{"hop_length": 160, "targets": ["voice"], "num_classes": 2, "norm": "layernorm", "fused_qkv": true, "layers": 8, "init": "trunc_normal_002", "residual_init": "none", "optimizer": "soap", "beta2": 0.999, "learning_rate": 0.0022, "beta1": 0.9, "max_precond_dim": 1024, "adamw_lr_other_params": 0.0025, "lr_schedule": "wsd_sqrt"}
Rows from block 3 of a small sound classifier, named by matrix and row number. Rows with one number belong to one neuron. Each number is 128 + 24 x the weight over its row's rms, rounded and kept within 0 to 255. All counts start at 0. Numbers have three digits each. After the name is the row's rms in percent of the matrix's.
After each neuron's rows are labels from the 100 clips, of 14848, where the neuron reaches its largest size: "responds to" is what is common among them. Only what is clearly more common there than usual is listed. The data: short read English sentences (LibriTTS-R). In brackets: how many of the 100.
# gate: MLP gate (model.blocks.3.mlp.gate.weight, 768x384), inputs 96-191
# fc1: MLP up (model.blocks.3.mlp.fc1.weight, 768x384), inputs 96-191
# fc2: MLP down (model.blocks.3.mlp.fc2.weight, 384x768, transposed), outputs 96-191

gate.700 079:133118137075107116143150149117151108128146156127165089151120139106134155132159114123116097121157112097105148073153125158127107115164155131073146125115154116136124125158133120127125170141143141157158153169149098102126105118134119114100137134146136121113180123179126107128137138145124088110
fc1.700 081:063137127102107142130145121135145111146103121152141137148117155107117162117153124085134107094173100106143158138108149114104086121097110094098123146098127135083125113135167125144157160118124132136176088157150115148121114160114085179143103099163124171103101100152145115149088125124123158143
fc2.700 053:165124109113142138128121100170170130085109132139184144111139178105153097134100150123149085181107106162195108088164148143130144089108083183099103133154119071120143139147133110136141107128099111138120177084062124122154122120137103136142126135127127109143083121136142157127147139133141125118
responds to: voice: female (83)

gate.495 048:116145134108152110139131114125120177096141171119107116153144185123148140106167127147141130136118126081086172088141098152141135159180121141110161160109168138091130110108141128164119143151133139114072107095113136110093105108130083104102125172123137165125141147127144105122114123136109114125
fc1.495 129:166107153170093106097124119147125141074139141117129125102130142145156110122111136146132108213075141138147127125142125115149170160146126146159114114155121131133149130128103155127096100120125113092105122107085144138130123094142146101121138145096147093154118155107112133116141128161137131100
fc2.495 065:141110091150115151087136121178140130073144098106138121166162184119148080122123124113097140156118111138191131114166141117133122129121107152141118129143120084121135161148141111166125090115104112160131138103118095179133101120127151147154153144142126061163116114129108141126124109133168087107
responds to: voice: male (79)

gate.632 069:117124112121143138169112141131128118131149156127133117152108107084117162151124096115123132088179114117106143087149122168107093118147153165123122103082129149150116130147119109138138166144132142162159126170121112080133163106130146104100130151109151100123156123118133094159146151137093088118
fc1.632 102:157124150173142122095094135140114133091148124099110121093134133155158103134125166150109123200068138149173117151153130119140170143166128132145122134145146124126146141120087167120115106150128110104100141109109134136102109105142147097103121165095124116155112145100118161110134123166161136129
fc2.632 075:130120126178094143142138112113130142155112116134134124096093126102112142172099170120137138071144123119091078131113113100161158140120082089136106158094102131127142119110108156122119160141128155106108127119135125151124088133144107142149144145146129116108101128105161108150103122115109147100
responds to: voice: female (85)

gate.352 081:182095127140144131131139116171138126116123178147122135164144161163157141169094154135117080213124113121131111091177131153113186129144145131101132147144169127146120102127108162137130126133108092128110137142112107142102122085160155113113155162106130132144137149138139122126161114165154131122
fc1.352 054:100150101111128102132144087136139126159119165171164138120174184134084136098071142118142093152125124156123109099139118159092153083115111131066140150110205133078086124145117132108102149128114107164147121117134130152110099170164150144121132151129146105145121141117100125142147140118120091122
fc2.352 067:127153180115142115149163129128134135166121146128116110127144130135120157104137118125137117098122122131078154099131115125111115132150162115104150135099127132131130133125131127113144148137135155159132154172208144085118126139116127126142111130149134179134137102124117069141116161099108128116
responds to: voice: male (78)

gate.621 046:132078157153135109110131129147146070108111130133149111079123164136145098119105185157135109165152122119099084098148073125109166114141077103191101167146131149138117103144115170138114111088114134088098116101106120104134139082133159114130130133122123120180164137121128096119166118101154128130
fc1.621 091:172095166159123125089111120147147122094133163101118123138129136141159123117101163150107126229067142125128104120159118099148172143144134116113132117166142137133108124139095148148096105135135109112105131106107103116119119088145154112129142131109156095145133139119114114135151114156146121121
fc2.621 053:116095125121122143149167108097111125121119161130142139126127110131130173167107178138133153081149121113092124135157113115161160129105112086111105125096098132140110142138110114139091133123117138112114111114130112145120092091160087122146143163156141131098097107113151104161117130142147094137
responds to: voice: female (85)

gate.198 075:118176187082114119124138139132138150137142145129128100164119117078126123127148117121140112117163137140139192114120134168147090126161120134090162133098149144149132112145112120141139143150092139154137124156140150130137127096097122138123132133165114160107160143135144142154147145154126087109
fc1.198 115:145137124163123110059114116156133167095093101115110131088130117136156115115133127150122133182108130172175098165145122094133130157134141116175111114140086104133160144136115123144095094117123124062138117075090120160151150111136138136129159159103138093121130150104121148116109111152133142130
fc2.198 081:139146129136157137120143137078112144170129152098121166073101075140122174161141158092139166060161132137053167136160094158120142099130096094127119162096116163139114109135122128114129149162184167122118141184172153115140133131124129105147163143108101131141144107076093109129112121100114132145
responds to: voice: female (86)

gate.398 109:177084133153137123092139122161133137085112142114126121118142151152157132132103169148124119226087106150144106131134108119136188136138103124146116148155150131116151110126119162142103116114106099065125124097079114143114123099157127114149138150094105123157088153133129126129125093148147128135
fc1.398 050:145089149104115129143159145099144093123140154136131113134162172121104151118108130145136122135091136125075146111199129149106170126147126100088161146139178136132118096147136148113133120112121119154129148164108136085100141118089112071131141148136169115137135105144113065114138124124110111135
fc2.398 053:169121161101157126120141103133154099117139117121116085159162157147141117085159082118131140114118110158116153116110116126119078125160171160127155101143157108149135123119166101135156119128106102166164101139123126089127180110121153156137106123077139099161161072128137119098124145130164110100
responds to: voice: male (84)

gate.157 097:135097155156130127095155097148132131090103118136107126113153151158144130127081137151125127218063139146142093146150124096165171152101104129144112157142151121116120139106138156157083108123107109081124094074113116138149134105129130135159126123113117107128097147133119114119128094120146135127
fc1.157 069:086102179141099139084133080119177157120081083132127163120132113084155125126152093111158139100138144128147124157100118087155109155128110118144122106111082125110163148107130140160133104096132137090155077092145117137148157112161112157150129118131110152076108128131120114123130119131126151139
fc2.157 082:121085084140124151119143129164155136100103131123143121159157142095140097149091170130126111166135133111176097133133180114143143127097086142139091118153133120150142165149108131144126090130118098115088097085096100168120060128135132133153174131135139106135099160086101130121145131142125101155
responds to: voice: female (99)