A small sound classifier, trained from scratch.
Model: 12.3M parameters, mfcc input, arch transformer, layers 8.
Rows from block 3 of a small sound classifier, named by matrix and row number. Rows with one number belong to one neuron. Each number is 500 + 40 x the weight over its row's rms, rounded and kept within 0 to 999. All counts start at 0. Numbers have three digits each.
After each neuron's rows are labels from the 100 clips, of 14848, where the neuron reaches its largest size: "strongest on" is what is common among them. Only what is clearly more common there than usual is listed. The data: short read English sentences (LibriTTS-R). In brackets: how many of the 100.
# gate: MLP gate (model.blocks.3.mlp.gate.weight, 768x384), inputs 192-287
# fc1: MLP up (model.blocks.3.mlp.fc1.weight, 768x384), inputs 192-287
# fc2: MLP down (model.blocks.3.mlp.fc2.weight, 384x768, transposed), outputs 192-287

gate.383:548494587473522503523510417478491487525478482421444538504521458441430413497420495465477487561480462405524450437522512524476469515577527466459415427456497475456468504537488513607494472459538511531492532528436466517584611464497529546579503473489485519550466586445472481496507534496541530538
fc1.383:512440511563511548512527583520510535580486499520499449432520504520463473542527484479501545528544487585421513532451502527466505519432548476526447473478472556540494499456564619476556409538598440489458468529478498544520445479513522434581566489538436468461469446500511508442498490482451602476
fc2.383:561621525409533478497435556466543511467496468514473509601554506519506560539460472450489485498466436470495432514483545543534465511560517516464534485505529517471543478544477478420519476470490512526513500522528505498502557511498477495508456542537531546530536493395554518454532504504407529574
strongest on: voice: male (78)

gate.23:462479443496496501478513559478482524517514444515482444475499498487500495520551498560519518497570467484412517513462469518497604473474497481539488493473458563566485520463511532486502431561565485416530474500469488508533410446519465439512535505545432508495518513542559588476474478504480515491
fc1.23:518416486574519579522492616487530510557478498473532468447491496536489481482551509462525493505519563549481504523497534496494522519488495483482499476496443583536457527475444557476581454501594448510527455482474531563434480446525504455562571539496477497493505544550489512477508487515487511470
fc2.23:553539555528540544518423570516494559483431561485520487495526527500555513486433473502493432456448474482587495498527494485522495503526497498524479517435528500510438575566557490464431547406470538508509538500481599555504558489494524527521471506466532523488521540499493453531507471559500528548
strongest on: voice: female (89)

gate.227:514507488448463459426514448469495467518479466588505543503537508502478533543527470500520489518494445541440499550425522507537484513499559553535543452509512499506551513457514482435442500598479535467517493471524469465480510510507419492449475499470538506516450384524554552485481493483491484497
fc1.227:503532514499417467495543451437456450479502455521468497581463493440490566570528445504481529516482481550547426534523474482482490459484560501522519466479472449460513471522470549447434526572487510496446532558488413479495463590548481534509476425505507495490474439465521466503489489451532487509
fc2.227:447401463545512533507525548563466534524525479497470509421480502515526482500567540565551545471574548535410541501510479447511540509477520450565474527521449503561456510487477564502522440552502442483536459471497495508504403520479497455542529490500420441477427502580467534508524555552499511474
strongest on: voice: female (97)

gate.689:464457507535507599406504551555460410423585511514528515535474497572469514485624534456494535508517570408521481546398453455446498508505524453440483503495543497449507485492493555532516513524567435436508458437535476501491508461573477520527471422521479510492520491506442459445488484561472462497
fc1.689:476479558425581506516477522434548529474456497443531491522494450496476480452522557532510449492438551482563519456520554513519473490519465497504542478510481490499464496493398419536528513429523481529515541496491552500466527464497487558496512516463541518550531554516489496548530498479504443467
fc2.689:564510519498487457554551576533576551528513509512501504504505562480468538469575468528515530428584490480443519544475473522490487495446554582532398514499496530493562471493513553450513399548536454496523484534519501399503479522518512460575504499457536515510475534521483459437446514488472560516
strongest on: voice: male (98)

gate.619:565460527458460480483570461514439474510521540519480518477540501452502538512506499486449541511510396584445544527484510441488533462443504521547521440532503496440480519429465521515510448548551571504534533528477470497432475555565433450515440562548438525434472441490555528520483512487463527502
fc1.619:437460460455567468494525465497498478530438543472577542493489482531477466500496541524457531515538533538508541492554479488442496408515475443412509478509502476463409460483435464524478531520512433486495566488482523535429496472443525517497476506435505523554478563511538490557463472528529470522
fc2.619:545617522450456459493475434428539509452476509515512510583545494513506547543443451423480481504420434474546442485503573591484482499536501520438529467488549502434535459518497445510492549444472548512488532493538493451507581501508492540495440509506552551477559493420533497476492457448470494515
strongest on: voice: male (100)

gate.415:479544520435470456515482402453475461422489493499517530562527518484517492430465474446520518580497497508566534472520498476518474508506542484481523496496500396488474508557480444532453593485414497559470523473466454461490590543485546562486456458470577508479469503485489439551502529452580464478
fc1.415:534517502587544563558523581502523486576458537535494444491537465521458519556577490499479539465496494611416517573491446481494546546405554477534471509472477543508467489517522577499523415524627488474469513547482445520457396490532497440490535536516448536517465461565540551464552462440440548508
fc2.415:479444450510506552508555521576369486516489477518515520491443519481502488473501533542472494538562532545489547509470469389471509512530553498530499484514484473506454446445566513528437548572545465483483534474491538521475449526505525504520547431484493469469469491616428448550500493495560495456
strongest on: voice: female (96)

gate.404:451531511482474469484523572551560461515489531411514581532561469520507496449525534512538468478540513483502466503484505504556524530596494401504447499496479565518522461511499472495523491399491506464495428510504501479554428542447534460489510561490483516472560547453504486475517457594524507506
fc1.404:514562508418469501526557551481469464540454531514483538532500515465526535534570494526509469472455484560498438522537496442523440470485506505494544503532482454478480435459420512573442560520516514558506567528518472486450498506537465533450490489498497486522421500491528597506550548466546447496
fc2.404:489454533495522478569533464472390506531521497515568537448449538494515485435512493517465447510488541525551595471507491388515510467488506548526484467505458471449449517486575477531477591529500499513512544474482536509440509532498550523483585472436515464500508503551450426526483453464552439417
strongest on: voice: male (96)

gate.214:487563523444484511564492519474561492449480481427534545512483551479481482436463533477537517522551500438632496472526484509520470492505484462455501516458526456459460453551518422542515527415400496532466524513512508490449499566519525542523544474462549483535514570478495451479491491492606491486
fc1.214:482464539600455491471455500493563456527525472508450458548467486483494522504499587492481481499538424442487470573462507523517532458465511484547517534501527535492544525540542592470517460512592455510460529501486524494509447539502550422547556533506454497468484491482453507554460489453450436517
fc2.214:469409477519452468535533531527468496566493494531533443398473525517468467483585564589491529479527524574463575493478493432501578481471538488474492516542443471483502485472554541569504504559540443474480546514482486466468477546479544517551540473424494481488510476565480522524477496477563448413
strongest on: voice: male (73)

gate.552:504443485501542514509478543567526551506501555463500480493473516507528422538517531515515473457484545482549518496507566545517435513496443466511441498443479516451484538503503475486558504400489424476503491537506548503484454502511530437462481511543494516474576585553483394554454506532513562505
fc1.552:483562516519444511450567422418515432497551477415529512520572489490464521468494492472466498515525491515500410423499392530499545462523498495489554528525486475454456483539474504554489508522516490492510519516547473399474503532543497493453493508471506538584495375416565478521455475468609497544
fc2.552:453399478566497547533534533533448485544528490513506510420462519480514461467557563578500518487554580540485584524526456407514557493457547491551503503512456467507465484432540510521490465549513446501532489501479542496477430498497513473521550467458455443507472506603436496524495502502559462438
strongest on: voice: male (99)

gate.14:495574583480514480516497402493490431444449460443546538546481498490453579480483499485569550538551443445538489502475526526484450524533528512441518482491523391428539519593510527525418527492468466547474466475478502506429492606482441568451455494429509459486469503398523471511513514425522478559
fc1.14:515463490638517542526458532532525538541505445466507456432493426482395488504496487432496545515533497506456456529488556558524514495481496443533493526461502539526476517501489624459591445492613441485506457522513486573556453449499527412522529535545485497451495486542501531463500461543431589495
fc2.14:457483523498459507476572467521408499508595547520490489451473534479458520511493530474552544551577550538480510458545497552528486476479508483517515496521446460582469550518463542457556550540532461462523453433456397508489501557524569375525548503515474471460457511552437445501521527455468462569
strongest on: voice: male (74)

gate.609:435424424530531506498513537589439485501538533470569504519458396550477470474530505480467511521524530518513561527490520510510525467499447488479504460487474507451437550472493525501547409482591454478491492416476552483500469545465437512501530537490497512446551568493450478429518545479446443465
fc1.609:450498489395532501490459387470478532427519453495488570535459545513514559448459511522544483491496495419521573441584502460515460552506444536455561519459483472479533476516485467521441561451420493480508552477519565482496529544486516585425458489429509485528522559478457467556466503477557457547
fc2.609:509473512530561497537544499535479481564480464540527475472570542496414455416561550520538474506500518587470553503491473431458552475423548500518455450516519513458473493432547566525476458527571430476550469531483471460499456499497561470534540494429525473528526459515510462530510469443518474504
strongest on: voice: female (100)

gate.645:480533548554503498528522482486519557460500507411513529485473535492535445461447530390495420487465478469597532464515477450501477533543532505560534520495491479475517535555506383494399513513510508489488516495518521516515530535439570518495484488460561478500472531515454463546522503535514464508
fc1.645:559503495542457548435482470542542512533474527545455548573501469506481551575474402451503571443451496481439450535460515540517536471453511432508451545546574485564520528475530571512550555518494512434473497532494428482503435526519485470494455454555468544481509454467511518479453520524518478527
fc2.645:517459522528505514526548460499405477518481497500584496456428522430499465427439501466480496533545529535568605508526481479492546504515499490517516478482488482481451519492566473532472615524487536509525505460503542546496500517481545530493514445456532475510525473539431447554489471425562458440
strongest on: voice: male (72)

gate.737:490466487486525518557449576521519510484559542521547473444458492463486490540447473432524549444496492457484493483436527547486498420542457414502458530523520596490501511525587521475592524425501473481486422506558544471573521472451509478439509510508530485476560525465464493514424431554507549492
fc1.737:560537543369548432480484432524502464478486531469498466553514561483584454478440485498520482571482454457549424516580518519545526522541503573456502478494504410522527504512542472520457537497510505531525481464439494531507542492506489473473435407473497545501540518469484456466468528471467476473
fc2.737:546594525459491494444431481461584519465491476491494472587536509499500557550443459414485485508427421443496410483501548621471464494527439512454485482469551526478529509530479488468525487446475528520489494511529476493534555493532499536448433533545543546496540504381559477477486475494464553548
strongest on: voice: male (87)

gate.489:592525461479485480489516434498430471556484449572474485554514514485497540565569468495469514522501483549462499587467476491477522551413529553474525486525525452522542489431507551496499501583535565497498535531515444461570525475510448521503467469526451553506397407521543542437498495480426535460
fc1.489:530444516537521522511508580553530486617444514493450495457581514551528512556477460546434509519433537485522579528411476517502512465506489496539480516467500543467478574468604476497467445449521497530455465521510577474584472539502482518512474491500492497505488532602495504504469547510479549484
fc2.489:533594510449502460487482435461584512429514499516493499584497464504480546525428468460511473484468410468441426503525526637529450523541469493468495466532490525504554508589467448514482489479486550530488540497512457441490561492485444518488458507505552570478525485408539538470537520486436505555
strongest on: voice: male (97)