Rows from block 3 of a small sound classifier, named by matrix and row number. Rows with one number belong to one neuron. Each number is 128 + 24 x the weight over its row's rms, rounded and kept within 0 to 255. All counts start at 0. Numbers have three digits each.
After each neuron's rows are labels from the 100 clips, of 14848, where the neuron reaches its largest size: "top examples" is what is common among them. Only what is clearly more common there than usual is listed. The data: short read English sentences (LibriTTS-R).
# gate: MLP gate (model.blocks.3.mlp.gate.weight, 768x384), inputs 0-95
# fc1: MLP up (model.blocks.3.mlp.fc1.weight, 768x384), inputs 0-95
# fc2: MLP down (model.blocks.3.mlp.fc2.weight, 384x768, transposed), outputs 0-95

gate.503:147118175130162096146116142123151163133143151119136124088095106153102089152126163165110142153078119137129128112126138120131134101143179180119089107101124091133148161116161119144104128132138118124122127116148160139148141123118119125109130114097156141107115124165096118158104136096107100119
fc1.503:110153127094124099126135144161124175118153122101163112107108142145127116167130200165106123184129124115152145124134138156136151148122168152108108117090166142159111185114160141107101162129134097086120151139144100149148131157112140135137108104113137117112115141144142115136139178089101089156
fc2.503:105161160118119163127114133109141146143091155170134158130176147104120139069093102108125115095147132119116141132132201102103149171074158146096150117144099136138088118107103093108128083111103153149109136137112152117135171144161158150137151098136128156143118102089138128146083122123135100125
top examples: voice: male

gate.85:125139128099129129127105149151103158105167120136149077124099131118116120143102145130151147157127127147142130128164100136121152149118093116121154083088102131102150123117098157120124169075107157101116116165104095166106131150125137112130135124156097100131064138101127106142143102120065103115
fc1.85:162116150112106152101126125090138104165157106167099136140128154063146130127130090080083127111199135148139127100131134108071142143138152135128172160115089160129146069118089109141121091117097120124153138115117132123136133113120120136097136162138097129128122098109121089111128112092141114123
fc2.85:134099111130145128169144129146146133105165083087123141139120084153138118138134106103110167123109144102136113146120096124157178118153136102141134093100108178115098171168120154156136142135131171172115131149146122135178113145159088105093131112081177118141134158150082122144131195105100111152
top examples: voice: female

gate.341:096158171135149101137128138145143145126109119092151116111127167148148111119138180163116141145101147151117124113106146153117139118123159170112104107112147095149120157106152129131119134121130117121119152120149141119136140136097133117116102088130148123118101105141152114179099111092096122154
fc1.341:115148059131100140131148114135097132131155127146117092161124124124111135119132118100174160167139116119163107173108108132128144131124085079159169138166131143127134105144123144137132110087109131094098097144125084162088119158148139131143172150139084089153126119122123123107136113141104138108
fc2.341:103133128126140144119120147110135130137098135148112130122151159134124143071126098051126131064171136096141118112110135078117127136102159130148152156138115130120132131142105111103149075117150129154125121140131157138139150091146132154116106140136106165133136124131141125121063173149121071099
top examples: voice: male

gate.414:134097118117095157119110149133141101139131121135119139105122112074148164125123112142138117123170124138161161152130127098131102112092130104124149136161100182106146084154123131119131116113112141119100137160131149152109079134152137133134155178126117146122154114111156127081139150148175159129
fc1.414:109159137090104127112098143160109157123152131059131120160095148135098129142136138152143143167109106085168133144067085146110161118138118110125133114117167135129097155139111142110113183120151121108103113118111112148126109144149168085130136132173086143126106154147147117147162122137110134124
fc2.414:116136112114126080137137122140112162101165091108130115127106121147117095159142162159154133169089120131131122137131100191105131127157120149135117070114150133123145163113138114143088144127128129091101086120145125120152131157113119112121138092128177113104113134140139135124182115122093157143
top examples: voice: male

gate.520:137151118147115123119118091087107139055153161148103108127127141121103169148150121103165131148123135102153133111106113120134150127138138131089168150128117124113154101186128111089113111126098140131144107139129096153131159111160126160119176132157120156135184175118135133117159160131128138147
fc1.520:133093140109170153180103153091143100154088148162100148149174110165119106120133131101070117091125141070131148133160104066132134083116135103153123129119110142135151124098109103121124128118103164109114153106124114125168157117099106159137090125100168137108143134121157102076083147148136115094
fc2.520:138106178114123171078121142125124083143150169144143152162164139140154155149109124108065111113130087152101113181164167068141098163096120139121130151140122129148098128138114128138140145149143129126186137116125147123118114151129120120132145155140128144127143136128122122139158136113131123132
top examples: voice: male

gate.416:139146217134143125127101139150146098164109149120137150119136126136141100144132128159084127106094144124114147116137140114149125134114189172121087132100152090163121131115145129144128099127128129141143136111131141117161135114088092132098099105126192129090128151128123132172111135100161081137
fc1.416:130117188138152125139114140115143105150087128146128166124156112129164143092122126133110108057146136138076134104130148123124113149133187143121109145098115118140135136122127096120133120175119124147159156122122160092182145107109106161136108096098165144106129141116144147126091150138149120140
fc2.416:133135143117132077154127118149133169112179118095129103127106094146127090166159163183138128128068124114127108115141106191130162134181147174112104076115138125134145196087142122135084159148114138124090110117139124118162136136128105115116132090107199133103122153150115127145169122113144137165
top examples: voice: male

gate.591:123109038105145125119121143117125151114129120106121125162149133098119156084109120128174139159125122143168121154103107113095150118133086071120140153180156161109125089117087134108129149090111082109121128115112126155087144136135176110132131149149082101170109120146154124121158126162099162099
fc1.591:110142163131093143108115141128164185136131154105155145090086131145115116141165137131095140142122125134123155104101129132169149138120169168085100105083125133126141175120157119141115135184136120184153146162156130131145136142098114114109108116122133119088119129127144134131115143104132102144
fc2.591:096130134129141141142092092129153147115125142105127101094108123127126089109145155198111140120103129144109146099124114191166157151121117123074125127146103106114128165151175139143081201159167177153117154147142103110111089150142109086136135152073125087150150169113120133119179114109142137124
top examples: voice: male

gate.114:132100169114126122076121102122144072130137142171145143143149128091147107095107098114111115079147127128099165114129095090098125106138165160153118140101134096140121121151120112130138087118119116138139145128130117137109134109095090142103122161119135165107127124144119116115117139164168119136
fc1.114:118091155109123099118107085134164118125133126139124163121147185085080123143133087136128110106176117110098153110154141143133129128107110124141120166068125145111125128128098109129137192136159132154127138133124148125105087160108161100132109127153099145111130153149133136131155112151155139152
fc2.114:119145167101113126132075139105163113131160166167122141093132134149121119140126126131097124104113171127125169115153177136148129177116160147105129095122091129137129121118139133178100140188165140178128160120139113087160118125148071138092153121106121127131094117128123152129134145131118098132
top examples: voice: male

gate.34:145114124150134135100142093126121084140119138155115123134144097078158155099125103098100080113154128113119128147144134119143107143125128098151161157140088119155135067134102108143160104130121156123152133123132119130133107109105100127099155168109138141117148128109115126068144137137164138138
fc1.34:137089085134122160122171134099124078140118140170100150152151129098150130112108083109162135117178140132095113143146148092126110116107096083132159138139098146124120089167097131133151082113098133123137114085110112129100117120129129134128141156118115123145149094133126134124129121147114151104
fc2.34:135132080097138096179154117138105180092110119110120120135089143135135149118123081090164137152130133096181137121083078153110180119146098121146137100101159146120155162138107116090142108135130116142090088155117095146139139111134161158126104130125126166163111118142137122118098153114115122095
top examples: voice: female

gate.734:132130128160173120122126107112167083158111145156095154152156124113174150074104121149106132092136140059084089132119157082114109117101142116116108161168096115148120105162112080150154081113110119128126121129140153105135115109105105141108126166088133145148169138127126118109084116164140173128
fc1.734:142070170126107161110143136103145093156097164172112162119157135102181137112106107121109105076150147121063133092158162118142084150122162154106115150118096131121144117145092100152140097150124128138146147086148139108145134120117096150110113124107142126103156123126116133125119142137155130134
fc2.734:159113095129107092146142093140080152111147106109114118123093121155152106147158159123163133196095110140158133127109083198113146097154095106126112084099148117111159147153144119125117150148119094098095092129130105127108125116101138130125128122130134117143119125115121105124149136141103169121
top examples: voice: female

gate.170:136145138129143116161120149151128139130115126101134104103102165184120099130135169160121140147099122153126109106103111158131146117136147167124094104107174102147122178111172112133094165132139116137119136119130130140152144146126120119125088080140140103120106134127132142160106120095106104129
fc1.170:123119043138141137124149130122101137102143112147114100167136126102135132121129115098192140168141109146137094187103128123121141119141071071158154114171144133107126095136130140120133104074125132100103098120118107149100133140145143117131157152141108129161131110137119114108155109144094145115
fc2.170:152132152125124091103104152131172132149155102144129086111158164176128105114131161104115111102145122105123104106094126131117099137122179179155153100149098127145115115133132141142093126144132145136147128112172164129144136101090131132106089114130144135092119133125157112080147099131124087151
top examples: voice: male

gate.390:130116133160136154094128117121103102149137144156123121159142094088130146115131112098136099118162117106107106115121124115146134129107145119133166152163096112154136070153107088113161102113142167118158139127112146134155116127125097120101161157117128139120174139109124123091151138145159134130
fc1.390:115178086140148113138114125146104166106143087110142073147090102154091121131143178137127143167082083128173125167106109143122147127138111126124143115135150098115150098097154142111129141115152119132110118156133125160149131120156147090131126113135105111124098146123126137131115145110100116150
fc2.390:148141106129168088152129145125101170084101138127145144134122148148140132078126103072152128118135137091183103096080116105105154142171107152130121135137128119117181160112143116110142090157109097171103099161134141110174139076179125174103116129152129129127109110112158144128100138133110056132
top examples: voice: female

gate.589:137096151143147154119134117095144098142141153154119133125146091086150143108119123134087099088136155099089128130154152091139087115113155139130109163133096120141120100120098117161162100148136147130142135123142140121139115099119092140109153139100177147108156153140108120119109140138151126140
fc1.589:148100125156118147125147119103119127131080132183136177101154111145177100113116101091164137091150141132066128096141159096141095138097123135123135159144084165120164125182121106133145108125109157165135137111105135117135115094114097152135153152083154142117143128112124145129155143156139154098
fc2.589:116138119123138156100136137111122102135081136140102142130137164110121143114118099070152132077188154101114123102113152077122109123101132110107152179130126151116112090167097127104158092125137121174168141145122154137103136121159142145112135168129066142170148128117140141147060156145139118080
top examples: voice: female

gate.504:150129200133157113138116132133163113143145149117145137115126128141139115126123163160071122130091150131097128108122140125138126119130187178122076113093136094152128148102132120154124129134144141136134147110140151104160142110107096131103107093112181140090120143141113125168090132112125096146
fc1.504:141134206139135122136091130137130138120110136125151145098125115154140130135125161162090103087102146133097143093151141151133113133123181180102108136104135102133139150099140104130115143167149127151161153144136155113162147127121107128125107096113162145088132146126127134141117135113141110149
fc2.504:152134093108109076171152097152100165110145118109144102136088100140126123151134126135147120178094127119178139121111098193125172116168105132148113090108153134128146167114134112128124136133129114124092093131111100136125126128099137141135121117124146143143113127133134122106126120127135153113
top examples: voice: male

gate.669:134092104111120148117142093114140089137113145167102142139153083071109164121126116087108100097133143117112142129137154117148117128123128098128150125119125137116117076143094127132141108094117126141159159122132138116111134138112106118126143165104122152144133119123105151107150125143148122096
fc1.669:120174131123109096142116128149142154097138127091148094100095120128087120142130165119123117141082136128183169156114102150109147121153103105129153124097191151135109166086128124093115159106133102140117126160140098130121129144123133122142118100125112131127107126141136115150103139088122111147
fc2.669:131115153144108138146156073123134119160112134129148109128126106093159133161127171152130117190129105159115120114115163154121109089123129116130084116130126089162109099123130113166149137174084108106103132139118133104126105142116163118133132143133099109128099101138121122129141106143107174151
top examples: voice: female